config = dict(
    model='contrastive audio-text model',
    encoder_widths=[64, 128, 256],
    text_encoder_causal=False,
    text_encoder_norm_position='pre',
    text_encoder_fused_qkv=False,
    text_encoder_parallel_block=False,
    text_encoder_num_experts=4,
    text_encoder_expert_mlp_ratio=1,
    text_encoder_shared_expert=False,
    eps=1e-08,
    max_precond_dim=512,
    weight_decay=0.2,
)
Rows from block 12 of the audio encoder, named by matrix and row number. Each number is 500 + 50 x the weight over its row's rms, rounded and kept within 0 to 999. All counts start at 0. Numbers have three digits each. After the name is the row's rms in percent of the matrix's.
# conv: 3x3 conv (encoder.blocks.12.conv.weight, 256x256x3x3), inputs 160-175, a 3x3 kernel for each
conv.161 100:465460504561495490529470531525441545443531394485492530523479435492568476487467388496523409411561501554487542472545531413426431547535594426446459414514448522445429381573475506412566551522386486471527491423554405482500514462475486426497454528569633459581531555397465595543464489414465484495477608555493507498471543495499506489442515464507490461534580557434517562527511483534532494527521548477440479470531431487558519620428488511435517
conv.162 090:424464528530498403541548465538524487508568470471461523542523506512522568534438528457453512561493441543478536527537542466524558512510516460502530527494474589496521501510465538380528461478448506529456495489547575525555596465621519629503495396600465523508536413529477499488439521490551545493638559476443536492521531510523582653491542499558559506409517510495499513568555449518456538509558489483464430438535509458551442403500518428429477
conv.163 094:561494521464412528480612496527536498449529555477435507519542525478503464510447487438506401558527510499502593548513485535592538523518509437443456531489522550465455402455517509522550474539495590525500471591473356483505513546640453522457509459516452544459503452493476519454496433484518502524480507505572502508411466514493499506502524518615430594454519450491519470613515560497530522565438560521532570556558443492486490510550474470465519
conv.164 092:502436485453450499532419479458567442585410502539459576503470533530505573418486448464534496555426471597468516547495588423448488583476528529519393474540462484495502538494511504469535551483505515533544482435516693509445531446576556496425585478490497474533574478499504497573507527554468488471530496472517395469489460428533454588463467533472544556591525462596452492504490377500631527537491519483472490422482536511468511513548469584434500
conv.165 097:532524587602616580471444501491460450562462511482495478480415548547489538461476445519463424473490499532469398475511482553492514527439493413351490467480446585488503506482488531506531536529482548499470449547511568504493387577496471476466518482584438447462550490491525495476440555512521548493529531567493481567468508567495530490508501570591552595489497520465502520516542520542457416570571490462438476413467516529503550466451448528474487
conv.166 094:450471441467429573519467519519385529466464493504508505546503488539566484570530547473434530485534491493510457433438504573606583515446502488589560538477502465570426467539489462394594465495551578454402514493506407393611423592416458544461495512484556448495500435476501559550510498545511467414473512530586443505479406536411617467492494492513509486472517477501594508521399491521381524440508567515538446451523533516465534561491549561507418
conv.167 086:568555462543499476466438477459475411572518471488431523499468512432377475497411540478519488535500464495568479504604480531457429463448412527459545470461445569567520513428508426536565547519613568563487545482574529443441470525447452536478487658553486566623608528473470475547456501396456490402507423524519523551594499507516585448479507467511469567493486465439506525462442461549523577518493537501490548496421490484459513466503512375479500
conv.168 104:508421484642523412571603416525455537526535395549561503505553466480488544538487488559527475551507514521405546559528564499554562459430472507495554530431463496433485441487547532480553464486475466505481431476501636543405400544574397568442563401505508488465517431546474490416492569500490433471476563544542414495583558416495528531529458607518492491500494502493493642438444508556502472397459484529611507538488539548474452595496580528611429
conv.169 103:481473540583557438592542503507467470541511362374441485468557550480446463478494522584514549527549531466466483435424548447449491521466480618599565570455423420454499568465518383443518477445477626561499586467474525552540554501463486437413510407565550572531592560500525540485542534573439439472524445481560463514583484423449430571446446556512535493566592469540522523580505478520553510575555469467419553528498450474345501538591500544509530
conv.170 103:445503416440532576500462513565508481412451503511539425549531479452510487487485517477563533512548490528494502414465416439509454435604574513511416463549503536472572428449477526537447521548502457497513520462426430455475526451482460412628477470552439501500586585404578509475506475469410481557465481466528520503540405525483505541519581550506513567506454483509555527466459497497464466478542542576522452473546462496513518426484566482463499
conv.171 098:537544448411413504521595537525516530473450525503576506433545466539495554533447566480449563448619555446444427475453547540576463513420351514562519557491586466455509474481527507547438477484484470427493571540483507536461491626584450596511507458581449507522465574570464426412432444564435524476594545415510573459653453585412513600493514494516463452569460482430548535431436563526409497470502576477457489566510513453554545429458539453573501
conv.172 104:513407621490506483559490505494544516601371420509480541477538491493485486463596487458413487522490487512603519522468442420556460488461454545507436449466472478528559496654400550488447574457507459526440475570479408474516548458416584431517506554476481487471472537504543472488466526443575480587412553563513505419599397440475557575488433435454413503506527504487583427464506413454483528542550495546599524500502431620458536420512506394522509
conv.173 094:440422471484510525467517541446515453461495444525466488469565499616616465470509495561438449535440479486550487475574419594496565524484438543396522511502571431425475491476534395499539509545433562559457381411529488524409463408571567446507524525505534496490553536507562472464511513478393528487505487457564509494531535500502415420556596465494539610489454463565496432473590413411498467573473475563599521431476457432441558575397603446534501
conv.174 109:485452509485456414518575480551454515465566592437465520559457532482383571506575518495445506570525507430449504495588537468509586516424500520562630460442450491462509560441449423507490574373544480514496436447538613415526512423522442553461482474622509523475441425568425537448478458507483441483430517511495535509380539618462491442565534448559427452474516500463515459492424508500417468480489506516479485435444435494450479597416487515517482
conv.175 106:509561478498555507488493468377556467457436463601487514516483433535497485540401445523478529548549466563517507508497474522557524551547498445520537531522572516632515515555398513589425503502575565375521411493513407495494473492518576483469423546564454500514593445493506587484471436606523579467551491516579456512441548528525490487463538469469448535600420480562656466466538575464593601471438544542525515502439430385473505424485439448598512
conv.176 107:431590529503554507536509529432566496439509459496514525512501468528442332435465566461507577468420472605434492472581526485559477543458512508501464523439551482516462518499413501525579513538481570377486571487449449549543423511492519498550540476538452492529510529438494496511517511442518519549524404596532506486524603577438498564437580418453466444521527529536392545495434487512605450459517483443471522524521529494480491483564472563454518
conv.177 098:524586458526534534569596415533502420450518583458474489561518485475448425541531551547427540481480436466496404574543445437454416494558527413484499558546475499391539483493420538457534466483519486457554553473465523511576506537500574494588491471581529495435491485483558451544496501474492489519494593557479571487485526442439537503459454645523514516545598538561428542560517484506458544568539487435439473572627498492497476458581501590479525
conv.178 096:584640593539429578404555438518423507528457508483493458522486432475427569540447484498496548474408470416581532466519500467460519517488413447490527456457508569519477528480586491491555513565441497430547533495457537529554475553459529427530438504510463505495412411547422498428464456556547455597428433436494570558482488599506513508484434530508465596483478430471442516492559633514412521484469422512525431567493441497500479396458539494509452
conv.179 096:440506495554425431469429466483429460505434548485570470469432462529546600524425471473479526396507494455541448480538567464490501443525535421509515509526466554473427527499406491567502617501480427573535424464478567669543490459529436491510423502446427468524526478511497581454542563503567582537584522545551443534378492686527503512504562518552465589412423457608516539472490474547504486530565557489514423466516537541527411552581448496478572
conv.180 106:412467513568409486475507519569471412448582488528420498564540488537486471465453499614504605462482531537385484508447484560460525532519433597587534405493538472436520535494480467542516438523541543493506568622507495551574497579559499454603446493504480424433516498482493469558454530595543470396460563549505507603520519521433442542442383501579468475510542540415530630491410464472578483567403491519424488533512485450433516451527506568469520
conv.181 101:437472457572486444548541424558489537461468536503555457538504462562612565539476522584497468446482484502497493543568512447481475520453522522460573470541436540481494525528501534431578416568540382511558417587533437389476477473543552409408522507494587529433491427528561471408465525526560413539542527484497413574465480460532454492530525406453483448490509549377352487532509441569542494419476596522478451488539554485625531470547544594456456
conv.182 110:544520487480414506533405529430503535542468528502551424484476495490520502502487467545467484582524500410564487499417601545443473413503489449456618504513459488460496509503495513481580481545552477526570577443484456513436548482472494530549490476515511460469472472434461567476482531497593501519496535558600459565442578498381498507370539534479446561584545450473509470447528486513408474486593566522478472420507596558566493443510475453448530
conv.183 100:545475429393444548492569494454530594490456537478439547504532468505432541444525519456539467464376575480522502455471528558473448501458528414438566531495483564507394469499539403471477487463456617559432518475449485470496483465474470506438526482442573492520544493541419533423491530500453464521517511526540451441444539642515507490527473451543561479524444513504480470536507488483482512468426534502483479525471518547450385528500472517492559
conv.184 109:563484502546471496484596441535523520527486528508560505492478591544586466544512531464531553447615460527521465462566538479436615545497466451565482489516494545571534492449370548468558504497518471449452515318490485551463448569571517434493524425513512500539478447563500521465454507444556500528520434512591428514460519522409525492533352485446539590494360462451482535470506493408517535506649373501427578509438477554505498516522527408548461
conv.185 103:447570481546450407503420459549477476580526469429447452482486472530536425471483450555519470528365470417473443493477529471524576518542448477451485460538585558457508574493452527516519509547413420492575469571489569444497518459475522443507496560544520428519444426490583540513507518548442427502561540418517428461477429477472495509591470390490521525481387613485475454449504382541474437502460483410501517452596559443479458568415536489571482
conv.186 111:518468603546523509419494533582419469602544423532477528500558465492489490494499523474587554475487441538449485571404535552537500498568459539584536475442526473477502567441439600591525538585482440570493514525502440537508567516444477529509574428419515488479481541540503477503488537609588515455447494465542452516512435514495438496556466462550415419500596439541546503476607522581474471449477509469462610483587528476485494476466484511519475
conv.187 094:449489530418473550498500461549460487503497533549463478504455466458438492434349541428405488506426500581458497496512502471528421479551508507507496485637452452497506538542569514476533518415416411465545549468560562458542531515443470613474447546461597447632466436509421548515445572533513377548473526524413473570510514460518456562483511376534484484470542478599581465517511481540428508529558502544510472536428521524459529450467467464502498
conv.188 096:425529563525490541452458476499584530541459604524522472497526445419408485566500498488501473433493419482510565504397544425491462514534452391508546545548408587511588430505514619574458535544646483515516517489488536455377452509487483621514530525464554579546513592415479418503497439458557578435542503438430491557501463425408501487553461540541569525512510491489496445435545473506504444484515540519515501603524477442421493420516537513518504
conv.189 101:488464490516535425640453559567504487500406490463367505621604609480524470471450480454415434445468529506669533418581539579545583442533609427539536485528541591591494503511390505497457472521471525464515557510450454568472493366560495442547457553394494449530496553441448506557426389585503460468567454451538622463552534485506396505487595528424540545566361523502444422417528493496538530461511549448462472443560503545435476423552541453461471
conv.190 092:473478459522489430534470438565430497460568488497482570419514579436430496449503485455522537598559569519489528456520513422441547555468480436359499574555490522519539349515428486500489539382544484501474584501461428497572449434470410578486457488527545564500548490533449474546494515434484485521499497482465516464486452425491535528478594455490544475519505403471499524581491460462545524430528475483572492456489488476403550454563482440609572
conv.191 089:565486466550497482518401509558490489521428472577488488585475465515522512510565585687603520520513501488506482488504598527472483548517486527476459553536505518479520456535520516504451447500457470573475457464590540462496531422444437545514522507529516482331543472485456479497573529487468471528423479413396584560573434575567452481463530586531420577417446489487592487551439581477526431461540486444580530453481512458462514431495492530463476
conv.192 086:486500545483465445497468492440488573569401497458503501404424566489493467574503490501523411526520530506486533520553504499556505518536510592543520539589581472513460585560453514561568465535573549473421489500505547528469478572585594603495502537513436404524472560531496486578475556612513543504569458368528387547486489498434547533515527530458493562516536570556475504460522608488526473543508504548496458537426529458498514429410512491478454
conv.193 094:546499393464641595488547463478512502531517593565472514463454518552427491491520482492459503494475563474506468524430544582490490504505446511509501502491550481450526587471491520421449444535546453491529591506474530523511511530513454573488536479435576405511468444513556486384560570504517469572496491506431535539517560486503458532551476476491553568471484507443402553507411427515488431458564555460486460534487471509504489576546431556435444
conv.194 096:495469534549575406490446568480552416437462548576387516498431556505554522626479522405525494566503438504511475466556524556462498504536508414502459457518524544531580601511522495499481548444460513544535448540473507527507457498497558536462563549465525546471562346533441531550531472500467392436490453390497629479584516467557500577532486585426599518522591532558442431565481417423491502417591490549589451547456474540541520476482530498411440
conv.195 098:501507468557462497478548415461441540514513521441500529508557501534501410496554482530524501474502493482515488449527531504473393454437519502450471467522475426580493530425590435413498621522429399403420449557488484391556447418461519505477572483522502485567490473535546467480493414552454510450558459578589476501439470477563586430562516412451510531561521552563520526482451514480412574427475562513533561545515592477477517501546488438505491
conv.196 093:502555443578650631433534531507537511547481427483437463415520537530557456472543456494488542452512504513456477445544479588488530456470506418444557537493433550599521444446517461474625494497407488485477485488443512519473539475523465472491528507486446539480473496582547483528572465450463561497517480524558534482409533491472526546525547484426524495454453399629496525510482470482507455492563419470612538519480529514495492454521485478561567
conv.197 098:540544597528473525534443573492498420535512606522468482462522571523427457436483448570468519572461501551448494473480535516469423553505461493514484529464507434453500499504515552510523524480478515552534560497474376479548573482504536408618436554508491451507502486522473532479488413466513437402534588571527592401569482639559397442570536524396462534520482556538556450478460480448438466437459508482499557515541550500482528399550515534426492
conv.198 108:551496489502522440484565448505512478538490547465554514542542470501520592476483536539524544574498413522487581452438481464551451476511505536483467483478473561506479530414487407601481469501539534510478448548503448446450431513507422570465388499500454515513563582430550572432557480459548491489459574582481496433414497555581549405481467522514478465433540458611534565602493584490507451486430539502467512496600497398581565433556515469478562
conv.199 100:412396526453509513552590455534518541530458563482525456530381468470567464505508453467511544516475452566534473412466552464429438499494518458596501501525481462401499479459607627448598602490408408527503600442597533571574479528491466493567534483471594642480548486498488485505537537436438514562490498557429494503462586459445512413543502497450511457532463500436439432541463546460407533520550480564472469445655539573507542304492519464553480
conv.200 089:506462460441440543524410480516520558522509556514465402421524429495435532508520457509559428486531483499488533517460532420534481573555524495496530469491433605538543517502490421561540483486498457534543477469438535582577512535426554584542457535548510450527567525436480492454454435561457532518552521455483556602534450587470502476439600603561525522572437494510555479449465425431523541503490488516472526477561471474478454494516543461572509
conv.201 100:504488512559603467479509523529397473511578464537466489449469664443545523453547519437565561440470524539450542401513549468558541568425489465498520508446520459545471550603446489577579471408570439492508498396528501512457539516412427489506462502541465537531445544482496495488484494553503474480527539512550553453513641507523437584554590434482476551523588515553473529539433476525390524499511434610512405497484503472563494528538517489458470
conv.202 100:414560568491554501468483554500382576529484371534534557474511548412515522392538473467614435473543471543494503587561490481514432442521460433413424497466548469531535562554468490485551448533473515422541508518511401581481344517478472570369586480459463556450556422584506548506573542466431580443414539453373559437517511504496521502539435541470514538561363534482462538447421506506508481474465394519520459516434556465408521385465515480539487
conv.203 105:492451602531463474384528570504466514553570486499536480547442538455472473528439500601485404552458465409511526520550495416457454438434455448588431456554466525464521560422591428509486387474493408518552545543480561415538502519507554474373437567601528486513482532527570510504554523538536584497510517590480465578378517430526386580467407481523491527439583481402474493523362497521509569464397478505478441484540521438547550484441526529414520
conv.204 113:498447514452461574517433535531390514522487571528506496531513540469560521434576496458446486431540476503507531550532548337457513464606476480486443467456486506614576422554448515563480478382509595507461440504535486399445485472502552422494498461515497462511482434470422481535487476450555482511521555459519454520439446471551510537561514463453414375545469454440479524525492432459495427444517536428455515544554500578568477528598482415527452
conv.205 098:448412519457456546603602485453521497527588442534476484492566485402551492511482523435457465500633463533516496558476517500553530452571527492490443492515602516570511433519503424496561462471528549489478476451425508642522447457579548449513434497492551567519501486514553509496474498516456464555473529546502463584453524529531499445515469539501433458549520483589430467531452515469583508507565452420392503600475427515521605501535473460462565
conv.206 087:440505544459450523501498489421469505465428442457493568476461529398488526484538474481473586508537527490475500347506430543542543465488489582546442497520505431504460486611468555561511493463564512519472579504447531429453543461527509482380504518505482484491526522502510503521571533443489512666542531499490505526601572527528569510539531592414449525533454505615504574594477506437511539466430439466457480515461496584554418386438542522445493
conv.207 106:485459602485566542502547519569473475442573491428481506449475493618445518465470496524522467487449465473463505515530492454502510591621444543482394533468601459574481559444513475459506487665436516483490510403565503570467513553437535484530458539534553454446434471472467599479498561422477439555602557423509394558492497595479520490397439576554521457473457460474382478498557415452388540503498477488454492625583438492517525571429590589604495
conv.208 101:463485449475435519469481475484464482488556492514483510509479517462462507503553571549550497527457458527498544426493469449573536542520454440371428473493585498582503500552498469405557565411507483467534420468526414497531515532448577529515491464504428498494486452549437599445469455582549561415538488565441553531540542466527507525466509516563408475499520625526481503564493503546460504566471438405615514562514429554498455543485514429415523
conv.209 108:502461471584480569521599502592526460587518523418530594535553600501490489507459487508487440605512451491480492458506593520496459510523417409598576537679532546508457516625478598444561534514471473600534442514571517536550438511527498512451524464491448518624497601484523478536634464524612487484447475455497434584474578511519535469527541510547480578436533461355436460449527548508516456482467505508533505523468527533515487616506463531492491
conv.210 096:381485488522468433545563406456633471589449433506446560481539503506494557498494557477515590563534447554569513548463512433512522560465454559502446504529520533472513519504467481536398531514454489465496435638531394417532501512494517456481472503517549665465433480507458516536554518494592465476482521517532444493631525398413514525555457439423465500562447473613552485540491523487458431487494535456537505541485514531481488494546425458428568
conv.211 095:498567475473481500536533419428525545541565437491444536514508492445369535471559581434528492451480462443495519445514500426434518539584534506504527420480412492442452511440525455439589562579570506560464420492493540629498495456540524461501434541503507436500443477526424504460410504503498544506501492469507532599553479626383515487490569416383441540474504531462506553456549520494452478482435510483614565506466447458645418546386469405557506
conv.212 099:483406480574497490419474436439528486527448549469554432507507558466559528546514570521431482491469503521504475439508488462542523353458511475392408478531468535485471535513470538595521587497469411513504533434533571563555519512532461403531537501615579424419483470459476521464523559498508527577433480607533504487472511600564442534358461542549581382539426525428451432553452449533498470540531482564456431477446565541521446531545503561511499
conv.213 110:362682549449482545588377528440604460475542453520482485514614517590526538554563513392521498520487487498445488419659398511644518506434487547474557558478525475528494415454557478591461451495493541476533476658501311521538466548539502560479550505418522594476541543421545507576611544436564463458553531482508516461513437545571460541481583515432502477575523487560388541469491531511481464572428483541563477442476462461518551515535538472495548
conv.214 092:521494445559514478423518518467577467508475384459478488543546568500385443422440562477503510507462525567505466513463521631481513479504554471573512488506599598547606401532438435416591513570529491540488520558496447377536527547543519397488559539513550528474595529507585533453532548490538503512592641440452491591366592494502598443465536592440531511516510511466424489484512560543491482421509587516404454397571447500577487518492526473524542
conv.215 106:576467530519583446439504519452542518554541467489435467427573478536492514518501463494525477510597386556567530515507486526412508451491580494503522525433465561572451480440494470379640574421492473530459557529568442492448513417563412544455465488490467538444475405542470405534518488461402532529432509553489403477530590568439465476535481446511522625559541523510462496450561549502531522378448510514533512457488558491514523451433464528585528
conv.216 092:570520503517561440445502503406450529520476401474483548520405462507523504517463444447533568478523524534475576520579507535485548507418503488524566488509419533537500500431506450470636599461428486531541423432535560528451469423532474505545516432407444497521471494587490491482538495502434427430456469555565529472419520576477400531545478487488488432514486522494469476461494602595540476485586522554472498408409498472437487513381490552530439
conv.217 117:525480492443479441459523473423605493485543568493545501473498541524524535512544571515441553536485508573495559452543579356485536509549455508508518471450464497447518440536433523457482536488457520513478453477482491454512470442499463458611576430554448540527472423480440441579532466488487475503529543486430596509468660434537503503526515429646511540539575431430426508481401552362521538467470460536533545581492531478546464530482482605501508
conv.218 100:487454447465477466466535469427394519524518541490565510579544499494538602473470525591544507506590522361460515548607576512534531505451513548506512548576486512508550500532560582507476453473548482439506400485518542491485592433525522561597537375483451431485446463535484492540517552600395504510533527410430463443523636418460496516425501505516401441571459491516418488402456426538492553522483485495524513541473487557574491437587473671480413
conv.219 096:513553535456597464473510590460534473538419496447430560466487539550548543538530555501395504501462414505462526438504466420549475488435544560495474488477513496493565507490468511417574470407486529467523547549482422474507496518578479434569511555480476511522557478485525536554490535545515521524564609497503462462511549552543447480640519368531554469564548580442482472533497620480451547450544460417563456505497496451534490588501449453521579
conv.220 113:514476552438529541510469539514476486524525539526562502475503455499520438505529448512495458587439516476493447484454461429466468441508506413522563432416567548491464501463508478483528531477499436590475550412505438499607487524414612373558604522456616472536467417427528465508443542448543451381485455567507486424464477529517574480489561537482506516482516540535563461513553447348487541533561477474499460534527535599441455541568372549432490
conv.221 104:456538425487589359486451437560578477440541522502487411550461500542460580531586473546489493446479597464436554527415524540567566496489519460585467470536473599510507483510468454501548511379534472542502466480489544479489473515439506516417583463596468558496508594439555526456448543505456485551540456510514465485495540420451577487548466513472454420550446469538499529500471499481575617479484534507583471452487554475442605476569436502514569
conv.222 103:391567576544432510491388481476533532526591528512490510457517497465445449541472497568390514533510464525563543547553563535556513410514493542559418585546522502465465548569489487520498367608520457531539440448517499462443591568478571484500520479499539606389449571517563449600478456459569519497479437500397480454578411478570560563418401504536578415366540501513401486591515531502502426437503503509570458428490454437540591404517532506407422
conv.223 090:503497514531570518532582488533436536547522460471495513499465543506546440461530473472427581473551526552461517555540484466506609511557448483448466436523480592522486493465599526476678529528571520482487502487398507377517502508526539557447491463558479441504538490523513478536518539413534496472500535466554564572590423474456522487545509604475553578500512430499478515481455530527472486516525413524463552515554468514625564565382451528532512
conv.224 088:492499511504517609489573490510500542383645498468435485480513466442384286444441562454485569572452432566545435590536466465488456415504482527551594593563623438482441457565541434473404579665602516482507618479471473520444557434554492450565435559564468487527428392426518596475513534500507504474554395464502473494612471416436560599479521488410639557510459476436434488584505518540480533469568415547441448437487496512470499582500541380465584
conv.225 102:508466545478415552484485467480457554467507519510541498490475468484516508484524630515483513564536486530455491496541524556563544537480504438527538593501436554549483485411500440527478527555506605558486493301556451509483467541478513412565536486434385527613483394505483528466472520436441436483482537569525472387427436509433467466465482550482466552583498490465531504581526545567463418484448487418453585524416545567420531352567432517575516
conv.226 104:433583481538540521464465566516484515487561482515538540535504500569494489463447524547377545542389474464596521492423597506577515453544459503527550568516474457490501574487494469554511546444443472451531541509574505495411472456535412481443487479447519525420450428497532490495467479521505617549573548473492538523454483604559516411429603464516440480524465491435411543556498469458485497547461474421503470480500428548514490538564464425382457
conv.227 109:413457490520607506501494494544528575525461528424469483463508470411622454489377460431608576463505399475371435548549538449491511529488437517495509544582562486493511496483498472423537479453521491580507489461520488507467486458468465456452541506447547545525528506464501446422533519535495470529482553512464563485545504446490471515543461493482430546461518529396427438421506521532480523497472467447517519463500492558461487475473497417560531
conv.228 097:432498448465498531549534573500470539515572522562431507558567416548507504587588531473470554516521473499558435435527570450501512568542499514543476468497402513556517420508456529480464583568460442544453484462553481505501381489515463542486542533577585544488469551564536449492509526482490603548518416554434484501567429451537498426502521457538436488453590531499543498507524515575536562493503481441499542505409458490403479589513572482584443
conv.229 103:465582440482516515451490529449497588415580444518500440522477551488502494516557464565453483488431471505475379597583524401530501514473472460601443542458472468536486536482465488575503539678472482553513398520512469595426447503496493374533532546481522537531388440537541609487515524496561402535445421543494494469537551557529478427543485499531509448429478457486479575594444415523427493494507529487505475451462535438567504458466474548541468
conv.230 102:494472498503590555527477538492525465465542499540518530502502520515497511534497488442550453501439552482500496511595568433427539540439525592551463504506385538486591505580516372428580428557547476577521455416539531458495445540527564455418539441583572489551497561460465578547521492576422466445546439526527452473505513569524456503518561475558529573463493451448456495593557498477502558483476464505502498590511506492434578575458475541480508
conv.231 098:603509509447416417517599392502564446504458562470441528506507509476499530522508493495502447598533486589478450467469396509601504465544601493390484513445434458458487458521501410505506569475429557478507382486515547464507525501393539578645518526539484434617570483435440512517423496495432403482532493465529483556471534526484471451529549487595534498418539537530587408558490510530484481552441473537476548477557377566472497484523518467443506
conv.232 099:485503518450514462505463553537482525446532482496458463474449592424553539477505488537461481532484470468484536460466501478435532556657574445534457528619416485531682426399443506430458509552465550514534556508462503518465512467495499510524509530525463497469586572487549378501492406531431477457515677550504484471550511483457451489423511427525445603568529420492498538495451542624477441510471542459593518588567560505451503539454480592482555
conv.233 101:452445407548489486480442487553406461493519432479443472465444515502505551520503510594465501608594463456422546471491485574552512414469611653559411491538479540524518411613445544531418533485511544510496548574621464561489496419466478477596526474451502610570430428431533492540517553561529512501469468515554483483559480458496536470436508480475479487531519560469538502430463563437548491409546501458537534549563460524529499432557480522487523
conv.234 096:534541464538439426517462427543520540585594416480524478468482549528406517515500503568488504531485473502509447548505504435447480553560601565551508422528541522516465521552447459541463457468490524463485563469539511490531483552469581501558519471555509471423522452545572553508428509497533464526551565522437510502434529465406422529500495486454455488519529549406555543527477423586445513558520536524516431536661541494492436502399584669608518
conv.235 099:515567494446501623491470485562445461470529525511517502470517503555460489463582425437575526515564476549430469474484530520510471486555569534549487524518532442494501514461470467507526403561460583518498413532524552477449520509417563478500505472466511483477449502523494552463540514547503467509483614452487513478576444483608403479491415468598490501524526600490545498511460582470503555604491528515442505543555510589465532428493571519495536
conv.236 095:479593518455575541601592496514717389485436457532480419487455450505483553452454420487496462584549470445568528615550571468516573471463443533537479593563611517463494538478349536534449487485458514560447544493571536474492490467469554446562490441496484483525498450492514544499512561484508528623490563482428528495609494428490472547472538533555549439524537458365459516606490604404479474615478511478543535451421494503538426526505458470473532
conv.237 087:509542445558512482418426456481450380551441524467546495520514463434461481438429578464483517523478602509428456472482619488557486441549492588541546537561435518538565460505515523594478575610478570478484480492452522531519453470512421556573526527494495516454522463579487516517527469539402516487529480517504483551457548472556572522498464540508513505488463486498430558564461485458517564517565438439466527519483505522493487488490450538547482
conv.238 100:516529438459520501570532417475497497497472493441470434519528452467515556540478480414534569556534514430430487488461521550470450495442513486485600435512495551493425506526436507570400496566522553461469481577540478497431490458494499439520453513544488540551443558475437507440498539442516459441535491543503492535505452516532505488452579428504460686472380561410513521461491508514492490471558484564516536456481590476428481444651479504448483
conv.239 108:524616442490561531479499537477517513531564439505510516486461537460580515504420430455568524430494478465454449529531397498453537536516477478540487542527455486481518449500495443501655398554491538596504475464506452532485474487429475419444460443526470450436534500465568636486565545542552481526479482471385569394452501493488459532555584452435518519515468528548601419486466517482407507505522459455452522516485434473502532468469523509456489
conv.240 101:542605509659469413516509561409494492544444464420484498473549464564523483529565483452557542542452476439460479484492495556488477492528569499453498547423457407490476476509535412535569440469573491531564542476442575536518518515464474449545535511536552531552420484454460410499485498482523489514484502444474557596484486538466507431439431512516480609410541521429466464544447451450510466471444457517433435446480512488485507560390600557446529
conv.241 111:501352565524428492558617494509449551513456552425454496564478489517504411492549471533568497451470454423396558511432526472409598606492516526523450530476532466552567506474526503472441552460453500485400548414532556467530519469527508466491500535444438458455567493488470524541506575503419505516551579517448447461542437414499611471451405520458458558530481529548531482405491455537534450562488453505493532602534506503548489507513545546594396
conv.242 098:549566407463504442486467477479454514458532451561414469468469463486531501551538600488511484509453509497485541510539524508520511478542535547418494555438439443521525505518526611492454497398502458553526559477354502478520515505548561531446404543528454491445540412561473490495524483530488552476475446525420509547512495533558507452448491503457485496438472535530486439512616596406543461631517518464415501464473552398579418513464483493474491
conv.243 108:495519453513502426475562538451506539537457444446510426525465498485462459508478461484553477563553497626503546569472434441508547502382551528533401544492509502612447425424497530480617617478573545526457530442532610435560522597466444557487496446573472516522498532494512521539521533522433543558528496523493482491437541465525439419509471518487529574425462503512482491526517506567554479472426479535501449553435510505443464496510530509534501
conv.244 098:539530493447436499492522569510500514420345471464499550536594540437441477488422535487443430449460561537504516486635548514487498481602426529454550566396485546443446518498486512505482539561410564510506533587404463468478417497572439443588544577456530485501564548430516506541571536441469499545538507539507509437548425577549435422429553518486511598502538515503523529587554495474550501534567459522507462430554509512482460598536439543474552
conv.245 097:454485550509520508480574411419515562438488583481493536551491453569487526470512532521522507549376528426518552476494486505516464479532543391443520480454482445461560482427521588531579474476588469523488605566585525472541556573469431522451492503545436461490468490481529558597526429396506593489479456525434453499512523562568546462458476464437525536484523538490412456548453566578510482397522435524486407486523481501443494514576389430509542
conv.246 101:446419552584541422491549537563490486477540477515504496550493537546486466609564423450451498504543414438486486520535579535556507580496511529409474356511547544557496582500535469492601610367528558536422526378528491486479503526487469465541473517514442448514415483536568586436469459402473504565495463521506567546486534515518412521471464570502542451454427553480457530577515530467536547512509486584510583550538490491575511465562508502442433
conv.247 102:470485534477471526475420495418548546505461526502568523544573429557563510533508503534476538509515497447610428546478544558496518533592511489430554511523577450460467461426522483410549464569492478474530491507475398560464487484537579521504515541515463458420527483523534477462503516520462532538422449366489424536460447549502547508578546505528578505394423489500521497432550514593494465479482411460451475562633465519578536557418405524505490
conv.248 092:632556536487473509483428564515491570462513604530452460551491487418506508537596481387531494527475534459470570522485556558597542450464551477446480441498512473485500500569464581408458516448613547478476437464527503526562522508525529395474451523557482499490566519523528443448425475479533537488503501526405421527499598519504511529499518478420427497468530516491399456492534467469483455547432546518542513524504479492464421529521425422566515
conv.249 095:487575433496396511584513534474460446512519498516451497561566553409403493490537504472440494456464505508567502536580472472451552549501547485449490523572537432529575572482474406441477524459645507531520454550492480501531509430526445475499546491539477470468519491506531448464627462519472539542486447471547624472622463540482532452549513488543581533579563509439464483465491434588568536591508483558476442440519458466474608547395465528542492
conv.250 096:498517455599491428496516500494495426455562471440590529410480497550531396550571539513501528512482584509462509492441470575530354505542456530547469555524489494470440533398545510544501373456463522619480479437454568554519431585472594535503562492501364481543486612474548570511511610508437526562543511419521485521545525460479543444505363456539435393541502437486594400447489508430394570586536532525451474505474430551416523543536518498483508
conv.251 096:489517473347552505634548495576513511426535428481461569532443492544555488476463490441555494522553503572477466521575502528546523443430504528535525551517486422522463447510506600465515518524510551459483502500522408617418611425530561398511492479483527593423594536557409494463438603537555501477492483477443459507486453559506456469517459466471430608505523523565387446573511464410556466427559531413455449556541525472486420409464515497520568
conv.252 103:502538514436545439484418506499439460533485455569561411493431542506526551597513472491517569643571533500548458504460518407472486545486455561487496529595538569597470531528502583570450439467586536426545469521495550453454520476582443586516484494494530439523554581421467484528400470514485525473469552525555452516588564503449462461556537462395521378557404508499640525546522489475473574626405567498569609468485567494499496643427438485459600
conv.253 090:442473582452508482565525465521463475509577469526444495529490558510438417457508467487458553566547464478549460517506473513525544454501463441522521509500498429533496533481412495436419379478545399499524504439539529474506493510429512482482456578487567474507602576456495463478506525504460397443475551463542542448598513506518505528508478544518525538454550432514518424596609392509495612450490471460539465530495465490503503541526517506463510
conv.254 109:562492528461603414493563439486523501503516462521420469480505524414499431455543587496467500456563505506425535490504459640454477376422505448515538532522477502445499472563533455447562500505500522534466509471589393521525518491530508479472540550385452496510562519503452423414520575530515478508508498475474560515576476522578529367499510509409661540465518533487571483453409566541505444454444552546495558408492503525478463558493489523430451